config.toml
encoder_arch = "vit"
crop_scale_min = 1
horizontal_flip = true
encoder_bias = "qkv"
encoder_qk_norm = false
encoder_inner_norm = false
fusion = "cross_attention"
decoder_width = 192
decoder_layers = 10
optimizer = "adamw"
steps = 6200
Rows from block 7 of the image encoder of a small image captioner, named by matrix and row number. Rows with one number belong to one neuron. Each number is 128 + 24 x the weight over its row's rms, rounded and kept within 0 to 255. All counts start at 0. Numbers have three digits each. After the name is the row's rms in percent of the matrix's.
After each neuron's rows are labels from the 100 images, of 14976, where the neuron reaches its highest value: "strongest on" is what is common among them. Only what is clearly more common there than usual is listed. The data: regions of photos with short descriptions (Visual Genome).
# fc1: MLP up (encoder.blocks.7.mlp.fc1.weight, 960x160), inputs 0-39
# fc2: MLP down (encoder.blocks.7.mlp.fc2.weight, 160x960, transposed), outputs 0-39

fc1.633 129:100170166142102135137115162149092100107131122127157139095138122132125148120125119156096114135126165105133116149119138107
fc2.633 153:148116113129128132114145117145112152105114119164127114176110109143145122102098160139151153106078145147169110124092116110
strongest on: text has "sky"

fc1.420 120:159153116117152120121097122138144123134100133122145117137116139063163081130111082103114155158145094137108139132154144088
fc2.420 138:153126124120095151110085157140136097103119112094145166129130130130157117126160117114127124110155136111101109091110133148
strongest on: text has "red"

fc1.240 101:174137102134165098141180073108131146145101154159135112152118136104087097102118126087100127129136149090149164144116097148
fc2.240 097:150120142154117150147110153174148094136159140096119107109181159107149179136089085128088102105157145132132114123152159132
strongest on: text has "blue"

fc1.643 138:088157156143110116133137118120062104110151134140148113110104097132091159136125143164136113115114139138157113129126145108
fc2.643 185:151123082112103126092139122165141135125121112158138141157089124123158143113133138134138156112103164141185124141114103109
strongest on: text has "sky"

fc1.620 130:134132144075123130166110173139159155119120108102131112143130107107148091108104104129125137132159103134119130104161160106
fc2.620 155:106155139145156089137117144175154116114127127142159137098137138132159092145139098149079114171148160107139143147147118110
strongest on: text has "yellow"

fc1.129 134:132125163110111103138149115106082154167114154130114120129132121138090133113107127130156114130114136104114110076132147149
fc2.129 158:150152111139117118104091130146110096158125147173130152137092132095153156155150140112137121133075137150144136167093116114
strongest on: text has "man"

fc1.241 122:127131168142113114145114092101093147145103162120122122137120127114095137121135146093163089135119143098111115063130142156
fc2.241 140:150152124133120107107108137147109104156138149178122143139111141082145161144147129116148127119082148147127130162123109101
strongest on: text has "man"

fc1.438 130:150164127124153098113101106125189136158132147108080164141137150066144115143164070100135146123152118129115137148126131127
fc2.438 117:122099147121127155135151136112106142124110090145142115127090091161116136117118109154164119109099121149143120108087118147
strongest on: text has "red"

fc1.53 135:142144147138177052169104113110124139111110146116110139127125144113136133140193119148172106134146124125116142109155124095
fc2.53 148:128123084116113153093140161142189126112134094127140168150144151097173141107161085146151159119160148115123134101158104124
strongest on: text has "red"

fc1.470 107:149137139135129075144120126127141142105106135117126152129142147081146133154153085141153150142138139120122134105163111109
fc2.470 078:112132120081071145116117138119143112130112104080115156151140126111160100136120098129167165087149153145115147107121136171
strongest on: text has "red"

fc1.346 120:103121135102148137166161129148137148118141080082128104146152140146132097112113091133137137124186109132128146127185146111
fc2.346 101:143144137152145088112101112172157127146142122155137121127144146098170119137112112101085120158140142097131148124157117130
strongest on: text has "yellow"; text has "train"

fc1.301 116:118119140092151147135146144151146142111151097090134134160143131105154104122120084116135143095181106100114149133177156092
fc2.301 090:133170138135125099122130122172177131130119110172106129137122142118170116129135117116137147138182125104116147105162109095
strongest on: text has "yellow"

fc1.300 110:112138157113135106145130153149146142130105116103106116155146134107140092138096078111124138129187098076114148132170146103
fc2.300 065:148156141125107104119126115156182129131117111129104156127143154121186129148127111131140157119149098121112161118159105110
strongest on: text has "yellow"

fc1.217 129:121148123102142122160166115113081153155109149112138113130121106114087112135126132131135137137122144133125152152131111122
fc2.217 171:162103121120147139148094158135109085125110124096122099118123088132163145187098098113113122099166088140110141167087128108
strongest on: text has "man"

fc1.489 127:095147166140122126135129120113062124124147113122151123094095108130117136144140143167137110123139153136157118113136142112
fc2.489 155:140121093102102121087141131163140124108116110137141146146099121125159139120140121140121154124117163147187117146123103114
strongest on: text has "sky"

fc1.285 043:174146137097158104140090128149129131153170128109113136153137124139133113144102160136189107107105120101169119095178127134
fc2.285 025:077101168170148103114112139114101153147126102135110085148144128133093150116110170125141123132141106145067103184118144123
strongest on: text has "man"

fc1.326 134:159153115135133093136107140150170136132111138105125170122164178085167122151169064094130138097165158108128128133133125121
fc2.326 105:115111153134124161165156129098105134111125090129139115119117096172125125121109113145158117114108090150127120115091130129
strongest on: text has "red"

fc1.360 137:128147140137175044171129115113134151107110140115107147124125172121132136150182120142171127115135133129121152118162121098
fc2.360 125:128121101130118168084129171138200128103136106113137178152161150106186128107158085143152158116154155117126129097156108115
strongest on: text has "red"

fc1.368 121:116129145099093089130159128085089168142096134127120119124138098112090125104121149125165127138091140075103110080144160141
fc2.368 132:136134100147135113104095130156105093151126141171147161132082113118161150172152135127130121137067136147140146180086109147
strongest on: text has "man"

fc1.54 129:142144116152155131126113119127192119132141135097087156133159170092170122157176078114121149118210132142143124127156116108
fc2.54 136:132110129126098143114128148138059127110121108164152137126109093174136153115083153140158119108058122127133134130088124136
strongest on: text has "red"

fc1.576 127:116110135095141134170167143144160161115135075091141137145167154131149116100105066115150138126186117107136153123176124099
fc2.576 133:155152129148144094116106101185174144147136133177127107114099152105156122141120135123103108158128150114153112110147111106
strongest on: text has "yellow"

fc1.622 125:129123160113111124140124172139136157116121143105138121145131106116156110115103120124129156111135095131130130116184152089
fc2.622 143:117148130136131106126114137181163120089142102148159170121132132128166108136161091151095107159160155092124145120146119121
strongest on: text has "yellow"