config.toml
model = "image captioner"
dataset = "regions of photos with short descriptions (Visual Genome)"
train_examples = 203450
image_size = 32
crop_scale_min = 1
horizontal_flip = true
rotation_deg = 10
cutout = 0.25
tokenizer = "word"
vocab_size = 6471
encoder_arch = "vit"
encoder_norm = "layernorm"
encoder_norm_position = "pre"
encoder_activation = "gelu"
encoder_mlp_ratio = 6
encoder_head_dim = 48
encoder_fused_qkv = false
encoder_bias = "qkv"
encoder_qk_norm = false
encoder_parallel_block = true
encoder_inner_norm = false
encoder_patch_size = [2, 2]
encoder_layers = 14
encoder_width = 160
encoder_positions = "rope"
encoder_register_tokens = 4
fusion = "cross_attention"
decoder_width = 192
decoder_layers = 10
decoder_norm = "layernorm"
decoder_norm_position = "pre"
decoder_activation = "gelu"
decoder_mlp_ratio = 4
decoder_head_dim = 48
decoder_fused_qkv = false
decoder_bias = "none"
decoder_qk_norm = false
decoder_parallel_block = false
decoder_dropout = 0.05
decoder_inner_norm = false
decoder_positions = "sincos"
decoder_cross_attention_every = 2
decoder_tie_embeddings = true
init = "torch_default"
residual_init = "none"
optimizer = "adamw"
lr = 0.00099
beta1 = 0.9
beta2 = 0.95
eps = 1e-06
grad_clip = 1.0
ema_decay = 0.99
steps = 6200
batch_size = 64
epochs = 2.0
lr_schedule = "wsd"
decay_fraction = 0.2
final_lr_fraction = 0.05
warmup_steps = 120
weight_decay = 0.2
Rows from block 6 of the image encoder of a small image captioner, named by matrix and row number. Rows with one number belong to one neuron. Each number is 128 + 32 x the weight over its row's rms, rounded and kept within 0 to 255. All counts start at 0. Numbers have three digits each.
After each neuron's rows are labels from the 100 images, of 14976, where the neuron reaches its highest value: "colour at peak" is the nearest of a few named colours to the mean colour under the peak. Only what is clearly more common there than usual is listed. The data: regions of photos with short descriptions (Visual Genome).
# fc1: MLP up (encoder.blocks.6.mlp.fc1.weight, 960x160), inputs 0-159
# fc2: MLP down (encoder.blocks.6.mlp.fc2.weight, 160x960, transposed), outputs 0-159

fc1.687:175152139135131056134101113163133114142090168133135125105129165071146121176164113094131111157101144133131089105146115085103100164068160184183156135176181119184182140138119126150086139146116155125184081162116168092132178182105056112077086094150123165184130118111160135175131121204139151133095123134129084103112087096085102150124202143172142107147113128119114057145145155067150127130091108081111168090146146153202162110068096105096167132135141122125105139188085122124088138144155136
fc2.687:171089148144117181142141104144167120113109043071136114163155140135158160140117085132142173097163047163115079061131091127106148106076165095153181092092094146147141155136124114160150074077164118104163153178108078140128120133133055130159118100145122091112149062154152142111116130130170109135146123113145150144045139124184164111088129189113168096172104115106171157148105128180166116118063142116061180125149177142174099127157154172122165115119085163169122121116127132160106156172099118
colour at peak: pink

fc1.689:175148084107164150124125160160145124126131085167108116167095102049170151120124109086136190129156159158191134153143117079113092092175159114185147110114122159122143106120153143139104149145119090078159134119161158104126122159114052093094109084110079156132172156099201111161085128130116130186092126151146146165067140090100156152159161213132109086156109113115118044068161128126088092158103065135111118151149172139192075084132091164105128141151091114136118113137144080148143164134118176
fc2.689:181091180144103125154102113122081125154101154117150132136109113119106177108119143072104085090097113093122064082087122166117174136056145152136117160118142115148110150124144110131111106130121183125166099163112112113193148128067103127117165116147146076183106045145077141109137128120162141116161091106080093081137142116156162100058167110142166139175186126175146143179119177114212161084071155113173168085161174084099114153144148144131158180093096145089154134190108142090125100113149118
colour at peak: green

fc1.80:063152117072079103122095111127149146136095137159160134132096141118113088152068103129145074137080153153126096144183120071124054135144136151136135170099137106161082117097161128178114124119100127138141130059142175103074076126157165092136143150129177113172230159151144100063107143144092145149160149114166058178160123124160137176098122200122110159155096111122159132084147106141124145076148120081131058150135171155115143097112148148126202126107109173131155124088172108071099147132170136
fc2.80:165097121108157181166137126129128148134143119117113111137179175176145125100153141106135087130110169162064163128149122155133116175113118126147124100133128150153088146093086139121172119158160104101179134189091175144095153115163080107188095163096053127134096131139089190151107148149109047106060120063128120134090143147133125142079178077112180130086093101095124122120154091104152160166176084178155175129120145064093159137153122104143123177125142075155181137112106103167121086106147033
colour at peak: orange

fc1.160:108083080117175121135165050088142137118112077132095207131134120114151142174157110135164147106157108140150160132187134156124141117169134091166124128108119151125131100130162159129195130113126139135127139124117126167070108210121111082105098087076165112092118151111213107112081169107116106135152122109189139122053142128117126160186122190095128118068096131112170130114136085151129038168166104111102099151090145119146126114154149141129082101112132162201102078047150116151113188128132160
fc2.160:142186075112143135098142098090098109147114153182096125106082095066164143164144145147165197128085099222120163186144072115122088102153154096116157149160099139120114129106126198119140172150199151109103114096133141090135135141116129132134085109119175154123125120079146120134090085107087126133019140153141196192074110047104133163111143143094127102108107117114127135138194126151117116151181127115117123174104108130136145128165096120115109156185150082154102154118188123144113120116070087
colour at peak: black

fc1.366:171140155139136053162084083149124141130075135107147127110114145074135138155139117105124131166104144131100102107147106089123052123094161168165130161142152113194172130163128122138109096114128149124189071190129185091118192152127056113090120115183117151168177096129177107148142134212163166138113113148117069138137105086090113107129208124126142072088150148113100088153139109056146129117115102073111163064159147130202154077101120090114146164148168117143091122163134104127119163101135121
fc2.366:194106127155111186127130154129197103094110069084121156158148123099206159123147095145175164091174108148099108067132099136093191092092166087152184121087080166136067176084170120131116111115129133125167134181095049142080115159138068143130145068147133085132135109115114120125111099127136126163145173103143152161071125119142154117101118125163188060178104089132149151121125122154142119125108148109075176133159129178141078163125144169053157126096118149151127132146110107163079135161142099
colour at peak: red

fc1.715:104099106149075131145160045081083119163161128121102141134087128101147075105102160105130090157133175095104146108087084116154091157171125174171096089083151134071118154152111145060100064169150164069105121120067117103140093127164109144084115190117089086114116127126101183142091101162153134097163187097189137175097141151178161152136183088151129164101100127142114110138129128128129146146094186151064171132173141104110152189133142148141158174147124151163161162189129134108078124136136090
fc2.715:127107121164155148146095131110156091097084096110086128080116175166094119135127085131131172133142115144166107132130116138098103150140120137082107153142123086194062180140140152185116139138151186151129135127143136113119134092136117155188129047056056173094183095082115156184147110150143083072118136096117168064126138141111159156064093136062149122145172087138196096122150169095102085104201093136165090094095167116140119115099094102131138108122126130111155091135138189198130148136142170
colour at peak: purple

fc1.38:118157165099081057132159182125056163104101123155125136140112089092133133078106120153166154102111136074104101087191155106160120122169102185166137144157083094147144085174092158201139086161129157182155133162097164099128108098108064140125139131142153145133089122147177119117161099126124156202139161141158059120146127113136096059127156148156086101114190154102129081193159160097176146137141133153095091092109114067155105081103136092125142164166131101103170139087181142084142130114130142
fc2.38:146127091169139144080109157143083083109154144185168208103106072127183129138149145170104155163060133124107189173114160154136167123173144106173173100115117155090072178135128157095139139096115124152146113110146139109172115113132000167123084150083125182151096172136123097121130132136130126157124157132144176148178098120156118126123108123075119108120082080127141144115140118135127119138209153145100130151153101127127120138138108128179068149088122093092144114060191152112097121113072060
colour at peak: orange

fc1.334:184144117105164137118113115127153145164147117175122142153109109045180096144125116048083165159137123125156138147140132069087117096167171109166167110118143149126190123117155136154095124140129113088192113145172137122134137196094050124090112075137108164134182125096199124143083159125106108168096121145153117128084151093141177169120200186136147063128116112123107034081149111121106116138144072109122103155147164110172095090141105160136131164163102108117145133131128101185117143147101208
fc2.334:187099144135091130140058141131101105126123128114147144133109136110148178143171149087113096102133118117093068072089126153111186109058160136113145157108133135156084156098137092101125107104141204112149113154084096112168166149075131158113166124153140073182110065121086143119136091164185162182135115116086106092138138102156164110042155093129177082171165125163141145152107140125164145092075158107126164076182168129116096172133147149099187188110115130073127119209130123077113131134155128
colour at peak: green

fc1.224:074128145103148078169090109076069156128096158094107131098122116120095148170119099175153140121155070158101171121170123136124067127131106169199141124146116120111203051208102150168150078118154114122123138114114158104064117123163069130134128166144133119126115136167202135086154154127178089126100096164127100155123097118156135151149115161094091117071156170100145085135130154149127133111144117140107070100089103077161136013153145121131131121184194119145086123107133127136117149112120188
fc2.224:100087140125142126128146153156113087097103119119175146136176107137154114105111064138072096137146134092155163181100127113158146153187115132117133086112111163105037134137109157156206142155114119148147161131153159114167098123172129099118108160074095065116125196157082117113181207100103166131193158128099140134116153184129126132186068176097138154135109138139095132106145144119129105159157140114073135153126140158137071130093115147172084071038162157107152098069139109139111153081067111
colour at peak: brown

fc1.43:090103139115104122159131140189091117104119190121165179125137136186112110159067111094145164103144087139151138177175127098073086104159143207109104150119097148144095138115129143136164119140161123115157166103088122109157182155124142128054152088147140159116209115096106131093107150154148150122156201116120128172159157086089090144125125096161092089075148090062110114053131107079143095086116067150136141137139123096130192094143152132148147070072110172111172155146146153174126101073156098
fc2.43:130153096109137121135120121117109138141124133143101074164155157132158134122128166083164095187147170143074114107125140094149144191157150087108177159095155107135124103113138135133173181072106096147155135127099149142126109127120060102228085149148093180076113149146190107109172107199121080106081105113079149086073150121109110095061147138090133182146088128123171171133102130116095123147106117170190168151156146134127158140172089131167166124061109077168118078111128119158083129070107075
colour at peak: white

fc1.767:093073184192152130153117076140094100132110139108154137156088118131091057124095162160155165081127170102144139094133142097096128172128072147180111156083155159074112109170136097092149116121100172146131111064178133164128136149130148125079133145122076150150126151120100099071092119128123148106139134120205146108110111110066131113094196119131154113066065151183173109158098076089166136084127167073088082198144120111153076145138122100128162086158120096134151138120173093118180152098153106
fc2.767:162122114131154189118150083106091145126075157147033113096090088168091117141160145118118144169099139139071125129107161177147104121099071056157122088146141088139081118149137142108124078148131102124203100130092092133136135178181071120144166135108093149053144109097142200167126073168163128051134119144073137145130136087129177120137105117105100101161135067091162151129183162117186118157122101196071169108076143145122122098124132150107146118081114109143120103133078104153141131108136106
colour at peak: orange

fc1.456:120154136134134057171092130132098116130094151124134109108108107091114120151104130170151143171123128145107133103171151087129050119097106159188138148168134073152192089197098149144095098136136133171149121162122222112117165112134037149139083121144137151162158094145236116111140117152185122107120093162119084156169092107130109119105170118118093132101170171100136046154119138088166156105139098132097133088136099106195177036134143081157139137155165144122111146136137124112105141154105133
fc2.456:162098104107119138094135137141169109116082113119123153144133086101179087140101093139096176135137143134130161174114126135111201099177122123102176091115124148108091180044120152114128150144118128110135122137167098127099123135161149117106126115115096147115158197102092072143126136134118168217111185107158158176099168116135163154163095163123118100104072126123112160063147098159094113170194171108083117179139090166144037193109096156123055133099109113138146133067141106190115158091106081
colour at peak: red

fc1.210:167102085104164121137128172153158091113150111127144147137164125104147137142134046075085153127158092102147145179169115113131109115141131103178170118128164168134154075153182137142144136108139103109175143139170136114133097182112109077111131095087097093117161168115181123164068243108125105126179093142153153131125157144118109176225122173095122165117118114133125120103121087115096065168103106129113076161105167154161084102130131144156094090161132155146129037087164060161125144132119172
fc2.210:145153152120115115117081109096096158135105157193127119140054096098146158114141166136148142126089097155094111071122111134102134101119135161167137153143106079133100149143097165145099133135202176123146067134132120115146137112089033180120139136187188134174127112146120116092153047119161129187062145137106111113142122051143128080082128094114142063152160123137160105149146159163158196098158140131155145120184126101131143100173147123117146194138096067042126167182122172109139120128111134
colour at peak: green

fc1.11:115181130111153126159094111143141094087177102159096105177167145170177172146090099127093116159161126096157148087094104202083082113152128154142174155126138141109147151134139161174137096155140173154115164178142138166177130181150154154092165152100166143171132142166122121149116097133174089102117175155118144091066171145074146134136168124154102152146083131131109131180154082093159162106170053108130097153179116188084170070096152088118178118138191097094184109136128155152181110140093094
fc2.11:124148132154166172093144080104100178141122130162168108084128172098077109072119132097165120129137131139094178152108101089136157151119127110142083090155095135132074121111154131146171099118143094135158198133109150137080158175149146101151099178190100146105125166128139145117119107160073151142012078048128102164166146155148119134140134089110075130125198081129104082150152155099079107177116097182091128146170182073113091145118081156101151177098088168168102142109128133134115115124153083
colour at peak: pink

fc1.745:174144115090182134109142151138137128152115125158149121126158159080155074132088050085101167130115119071178162138140131128139120096183108121169148111127148122118140097177151151179136141134116104135156116129170185114120098145129069077098120140085098146111153186120148118148092205115113117097165099137157132145100134113120116154234168217082087149114094117121100096098148107132121084181144109136099084162135166112172126102139126184172047136155105141111159088068146099126132201109094176
fc2.745:153132162142114090139093132141129161109150103167115088144093113111162158151105143106123116120138099113077105057135128130076169106110119151178120118130144098133089147146093119128088125131168149105148074136141105125137118092078028177134146133197158128158129117152122132093157071127149134195121126113105124100171140083163114084087118075131173086174173072147137101129128145137153205089141133109140175133209153114128091112167151179107188182108113098038114168208075172118133115142139157
colour at peak: green; cyan

fc1.704:107109070135148104087148089137080141177124148166112132139143192152125071073138178116178128114136175108113065113188165080092104127113144076170131129110177172091099105171123176137111194138083131125102132163097178123116171162152168084150156154129154134081173117087176147155163143128131128157169111085158129140094127110130137112093160079087125134106178133097131115117110183107102174137047132102145147122116173123137112145111181121165146085093178094107098158104197095163115148122112213
fc2.704:154132172147123078132106162108104156131107071178122098127171111129087155142080073150113117144185107074142141124129148101118116172127151116123088107109094155201097178134130127149168145131152097147147111132142095149123143163115075126191137187071135146141182131146106131147132123152127167164103169174050132134118114101104093163055141133115188122104077150137123172132145082148156088133197096125098091112141175132068132185138094058166126139101151124156182157180126176111157094111166042
colour at peak: pink

fc1.642:136124166090121112157104150164125165148099111114132108145134091077164125098096113127161151113119113137126093110180177074124046110098093119178149127153086109108185059216108152184110093138129119187138190124068127091102112116105080130154122124165140136120127153156226140129158135096155127121123135147140054093156139099140119144144217162118107120156129165131128038111158140100175121134109111161108095137096163088183112062144160134164133146152090136094140134116163141066168154138105159
fc2.642:097142153167141095123113137195153102093146126134174177099136133143150107129174090164049125176148160074092158142148123137156170136197124162129146057127118114124065167128101112107148158118117115165150074174180164100114115096125102155129112175144125159111132189159063119141188154176145170165157147125138133140185083169128088062132063098111161117109132092103077118141155120088147154133195147138072169138162094127139120154073109120173126127072147105085129087076135146089109144132107077
colour at peak: yellow; orange

fc1.307:103171148099111108150107175138130152120127123093145104119113098104130093078082077146136178142147109129122156142223164077108056094138077142212140116155092080110181091203088135176103109121132081173149163119125171094099127111094042131159147136177127170104149163138203128142157119106151104145112136144155090154141106105146154126138140154104075143122102140098125056106147134103152156112143096148104102130120135075190106035124121130149148143180118108105165148121180145106160150172115157
fc2.307:102168151127134080131114142179170124098111133162162142101133108120168085135110097172062129168135163110115159167126134121105157131196092172119137057153134124106075152128056155117155145138116106157129108141192186075112127113143115143114084184147089166112143190158091073134208129160132170191124150141132130169151105131127114123158098126099154105091079113113071109099155112094129148145228152118066147156144100118145093138082093126179109129096143092065111103070127129111138175102076105
colour at peak: orange

fc1.313:164138109150133096147128127141153103082133122127121150115128124108160132149193111126144111114177140159128100154111109134090111112115180164157157151107181181165120160120152066119083148095085146101178138166121174140121171212153081116049136109132100147136147134075165106173080116222151166144124130096148112159142115131089111114108175186120157091119111093161118104090101095125124115114114126131089168108169191184144107116056074120068134145078141170171088099150093047156081142119180122
fc2.313:192055160183158166157175100150107116137106117118164054128118079135102118107054136086110107135101092155152101126049098182084139125099159075161136082123096115074144163091140142114115090131146112102125164108116075119194135123151055102155119097141145103140152056136144130101101163096131104110158050096113170094122128169145175111117144198119148172167138117144125158107117147139160132103094138088134178120179175118141106130148143176137156124093092184127186159119156154177122153149108101
colour at peak: purple

fc1.688:135146164139178032164081080099137112114097139121117146125138158086135140166174117103136106135139142127102119138139124097103036117106142155168114141168198133152186114196097117120125107130150131132161086156138215117110151165129038145108102133163140147162150099132158105150132115205177144124112110148111060142116090088129142160121187131110139079087104137126096072132107113080155139094107140076120116112136178135195152051085095127117154162145173116142089109147089103106117158067146144
fc2.688:178109102151117152102145145136219122083126078111102156165146146083198155137164098143161170100187155158125112094159080139125159117126157125131155104084094150147095158070156133127096153152118115097160127161129062151068118143133142112109147068132115110111146164070099120155094088122094157187129176117169174177059137101112117116115078139202144055165097087113151136090142103165088103158103123116085139158152114198157091166115110163057154108114143110144116131142084113166091140149158123
colour at peak: red

fc1.753:100172165137117067140149114136020122117146141127142096098098140123077106109100118175158118153138182162130131099164105099136104139120092161186121150165131100151164082139091137166145131184114130141174137120144155107155141087122068124154079139139187130143132104117184146145158127127110165064098074170097122134139091110091131110106110128175076176123188195119121062184180177082157122105134082144126131080085086119168167054086105063132124120152183124134144163165157155101108136135114138
fc2.753:146114111071104120090146079171161152158078123120139111170114131107154134141082115119105174105127142121198122175101100103130119130137138133149154091148163167136124153121113181143139119155081160115150119142126132136153142075093113059082109086130043134140169169082157091133097128097073154162088153127162145139080205120094170205127149198122107119181081193140123135091162106153085058183097133127095157162079145163149078135130087144148090160116090129118096111129146109167147182076090136
colour at peak: cyan

fc1.681:136166144138178019177097078110118136119096158138129142102113158082130128169195112115134094141146125134116106134158117082118058124093158177148116175154193139193152124168107106141149135125135154116159081156169215098112172146138060133066124141168124130132159111149121098181124120192179158148113140134114071133093102088116118153106189132113156069112108132110086098111109125062128142102119159065133110081135160118158152066090116115094142158126154146152109134149072099115133129065161142
fc2.681:174126102155123140097126143137218110086143087114115161161130140074209156141170100140152185112188144148102114080162087113098155098125153137136155094078096157156121154082153132131094145130147108084164126163132068136068114158142114130117128072145111120115154150070114123141110090147111138211105175118164167182069131084128134116105077134179148044149078089107157109105154121171091117147111117112089149167178115183173093137144133166064176106135132088139122138144086132161081137156143134
colour at peak: red

fc1.231:137159140085166117119161156142093128113153105117130097155128132086157118127092055142114171102177122148170155167163122098118101170131114140207143117140083168118163078151091159188183154145122124119168145112143170103112116137117054090106085114090106145129117156111197142121110171102101137121147124145169105190076127105121143172182134185132046109118080127111152048110170129111088071157116107137078070122068137103187096088114119129127108108154117117154135138073182118113096170112101189
fc2.231:138118153135086089153110076167136150131110154166132091138119056133124109140080151115044080157107142112134096111088118093138129134104087171137116133132172116131109165224116132173113146159127123203212132178164176150182138058132039122101116135165128094137158099098094153129157108172124134187108121088127138095214160134108092106111125119134164138174145118173078075137113164126180176117164125119150168118176114118132113097144118126125181116084086135057108137146112158139140116159129115
colour at peak: cyan; white

fc1.716:080100138109203098169084119117100142182110140120125097092121143141102108122111073136113126196137118158113167124099130136094113169144125122153128129111132132141249140156105157196156055154156086097147119137136113150014112145177095138113064152102101127136151130163162158090164191123146120078107101134123129123114134131138158149158057181131069150103109178128176087075121139158103141106139109149174092139105120132171101049134135111111119066149154113171136135093128124162111167149108143
fc2.716:060128160160113077162139146158130104163112157165153120109108103142087082145097130117058066200115125148144093166065186153141133143135100153095068082117116140078067159139086148130161138137151135132081186087119134088153138105209123127168118195114121085115112138172089160096197160092108137151142118126079119073158155159149128114154095163100173156085138150110071162123118164104121116143143142179129176138147118148113075167078136129195150077124143118084128112118117150125180107153100101
colour at peak: orange

fc1.332:108152140107124078153091126148098125128086166109158107101104126076137098121107121160126141149116113120109147141164160098108054106095106134189140125168166078117193101216112151157107099125149125170152106154130205112119153140112042144124108130162142147128158128149216103141141131161183145119102112139126071140159093083121099135119180127097115111093137186102109052136147112058181127124140096123114124110138127069210178041115130113148147155187175105101133150149152130074126135152099152
fc2.332:145116111131133146101125141147169101091109107138131177121125095094199111151143088149101183147138118138108168156113115148110190099186128122097178081112119151118097177061106138088147149097131140107120109143166118119088130152154142135094113136122105168123153196121098078147139116156142170220111191128157167196088145124142165128140092149104143070099069101106110168074132092160095121159195183109052135178137109165143050186104106131130087138087148104128124113078126129176110174099105087
colour at peak: red

fc1.401:140140172146170009180107102103131142117097166128136137112114143090137149176165104127137091125125140130121107127164113104109039141067165168160115155167173111160171100183102108152112117117131141119166088147163218098105181162149047146108124141148155136158153091137167128168124136187188143120102121150111078152139087085111123158129183117103135083117141138115095087146131128071164133094139132090113117089150145135190189048106112127122145158156179110153090120140085103108123137084130144
fc2.401:174113096138112152089136154143229106087135090117122158153151133083203153126157075138153186108190138156120120101162087141111165111132146133118174085081086161140101157067161137126092155128115117100154119148134069142072112151132135106107139075139094119103149178079091119153106104128095153211118182104169163178070146108118126119123091126182145063155083086109154123095134093162082111157111118130080135174170110203158079156124113164067148105115127109147119121139094114155090134158145120
colour at peak: red

fc1.663:139129111145146076126094080090104106105120161154117145111112144157123164156236154126151059109139155151136107098114110126119118131129181177137121200114181169179125130137130060113109152131108162144149095157116164143142141146146097137039159129095146105161152137112122098167112107202135184155129130100123097133148121157111109100109112133155144098131173124183123130154105115126135129112119154105130153040144151180095145106048108099055150154097174170166092108142101071114090115071222118
fc2.663:201095100172150143141094116176137117116084114184145087138092073084194101175071139108083125197126093210143119149075140089064107143095107124163124077092113137051128136158116160145132135123163143109153161105168081129135125134158045097137072090134146139116154138112157132117079129136144111171077125140142121128158136116124147135115175187105161098151073078111117093073128113168129138142165128102136135137182206146158082114158132156123181113125107126076110151082107109149103146169101133
colour at peak: black

fc1.543:159126092144172080112097106130104085082123109168082140117145161081183171150152091111119132153124115106152176146193090114115097146151140119209184145095134161148148109166136152161150155137130100133196107145181169105129116185163071116094087072117139139133137126112171127150070161188125127100098089148173150163128090087108115186140133171161078051144096111150140039146134099129122114118125113110124111154137143132176134060127101132072114119102136138171137132069140063135045142128125119
fc2.543:165107169104118154090096181133071162153136107108154103155199176147114132108096114076118112136095110023097099087135173132169160153128135159172153120127150148112110135128129131157105118115125130169162129165126104109139106131117000130106146144150101070155082101157123175117153103134151150094157144132121078081118126104152148130099151102139109118201152123169134161147143161085132108053066166147129193108129148138132145121147146110128150158132067125079155094171139157094157102146126155
colour at peak: green

fc1.274:192103111131148070133128116143077090113093118109143178160180129071148122131156074117126122092115116035129157124146157159109149080116169144124201135154113174147124140112135118130191059122121162148165092224124158124138129193131148113076107123091089090138084126098142137143093194190165131119172112089146129138118133105123091164159171178120149077148125154163106143128141096100168125116132145094125102090122183120162120122115126146127061156095133140168141037095146075114072158108137109
fc2.274:106128160135150088143138135117131142137115127127132118112136121124112124125102069122114128110124126085101132143105142122124134118133117142021128123166136112112124133143097133117161112126136123123163110156138143103130110131097255143145144155134120133110110126147094108124163150111138113134131116119136106117108138107140119131137139116107121149119125132144105132104117129103144145109128162123148114131137121103129124150140156143141101146143113124131112143094112137128137105102126129
colour at peak: grey

fc1.649:089082122112094150131132112167101128095139176188120143105153060084138158088152199115157140143095137091074087122116104118104133160139109155174087131194153104093150060190134189098081168082096122050181138119096107161089086157119168178151110112091112168122107105116103085100152169161106163136150163160173102159117166156092129105108104144153057127148139162079119134080104080097157147094169147133091153113085159074170116160145129156146118160101145174137097105140142113162128106144095153
fc2.649:120125105148134079165125160141115181150102109067150152134157158157087137148169140158131084083141192082073174134121156130109171090096163099211184068134128174144123114083114108118119142091149130130192150179131115137105148135096121139126127106150125100176133107167186141148140179097193132135063176120113077156101133069135111197110146105144154105087087044109163155115186131145173098124123066115148186139148128119111142111146132064156103155108092147153117176081134124133102151125101078
colour at peak: white

fc1.136:156121080084160118100131105108115128125127113119130207158116142102165096147132068094112165122154132100171173179158112143143135104181155088173168121111147160129146125150161139150172103125099144130150119147136168113095103168083091119086117106103118125126154165089142100151067228147120142123165120140183148106111154123106152169204159194107134130113103109125094132089136079131108045176141087077109100147099158149151129099146096170120051121117142132144139047082173080141127207090123173
fc2.136:145172138123140089125121107084118171183119154171114081111065102074136181129139138160162150122067090174106127084141111136071131118108149144176140116158088075129148148119091181128100107138222155100134096118117109079111148133122056162142087103166152140160130100155152126085154064123154121151045110145094132117114080041141168108089127121106130073124129162111161109149154149147170189109152130122166139121143118073167164091174151128104163175155116069108120177198108163118138127133107115
colour at peak: green

fc1.282:106084153125105138175188125099068093081129077112078111135140114172114129129095088155158123099128110117092163082142122152125125081131110112143151141138095086129169131176146100158120089090160118168135132136123142162126111101202116158152133150102143114096104070161164108127141166128193122056179039098131146164144092154170099072151094141091099141132200118128162143149074128141174157091161131114101099134134127061135139116143151116117073116094141214186183166084178112143070133143147083
fc2.282:097153170038114168152140131140166139113111095050135105131110156143120116109156103128129174051213147136173090128143120120132154136130120155076154134193106175170092122101110101096157137159103175124048114141093120100117154155066187121122177154129126103121156128132076130116169117088119192111121190151107099165048156145108129100108162133136173161123138150146113153120163155097103089125084169121080162114077154149124136172091099119127095151116168123125080097191126110088117181079109158
colour at peak: brown

fc1.644:153131172150158075105089097170126126108142170148113095140132116125123107193122079141159122106154089065157161148128170136150069144144078152127176126157185137156153121151207102088140175128163135120148145093112157126082148088179171069125139097110125085133110153094126148154127099115135143186124152130125113141182080148178127159107130163142101166156095139065188106112098171151139142165133098131098105092105149126157113095102155193178054172095155127118095139160220098183189121169147145
fc2.644:108089157158071127135161091143147109164125086130117186074156098179134087093085109072158181195105170125143156143156109081113172084137199171141090076149129162126143133164080137101140142134201109151240143163126101140125155116133131196168149168065171098094133124107164137172082154150153129149092160099127108137208161103109131132150135121140189108102146107110104085134143133120174148137134114108160131115088138110163106154144140143139163110146072138143086101120081196143123136095115097
colour at peak: grey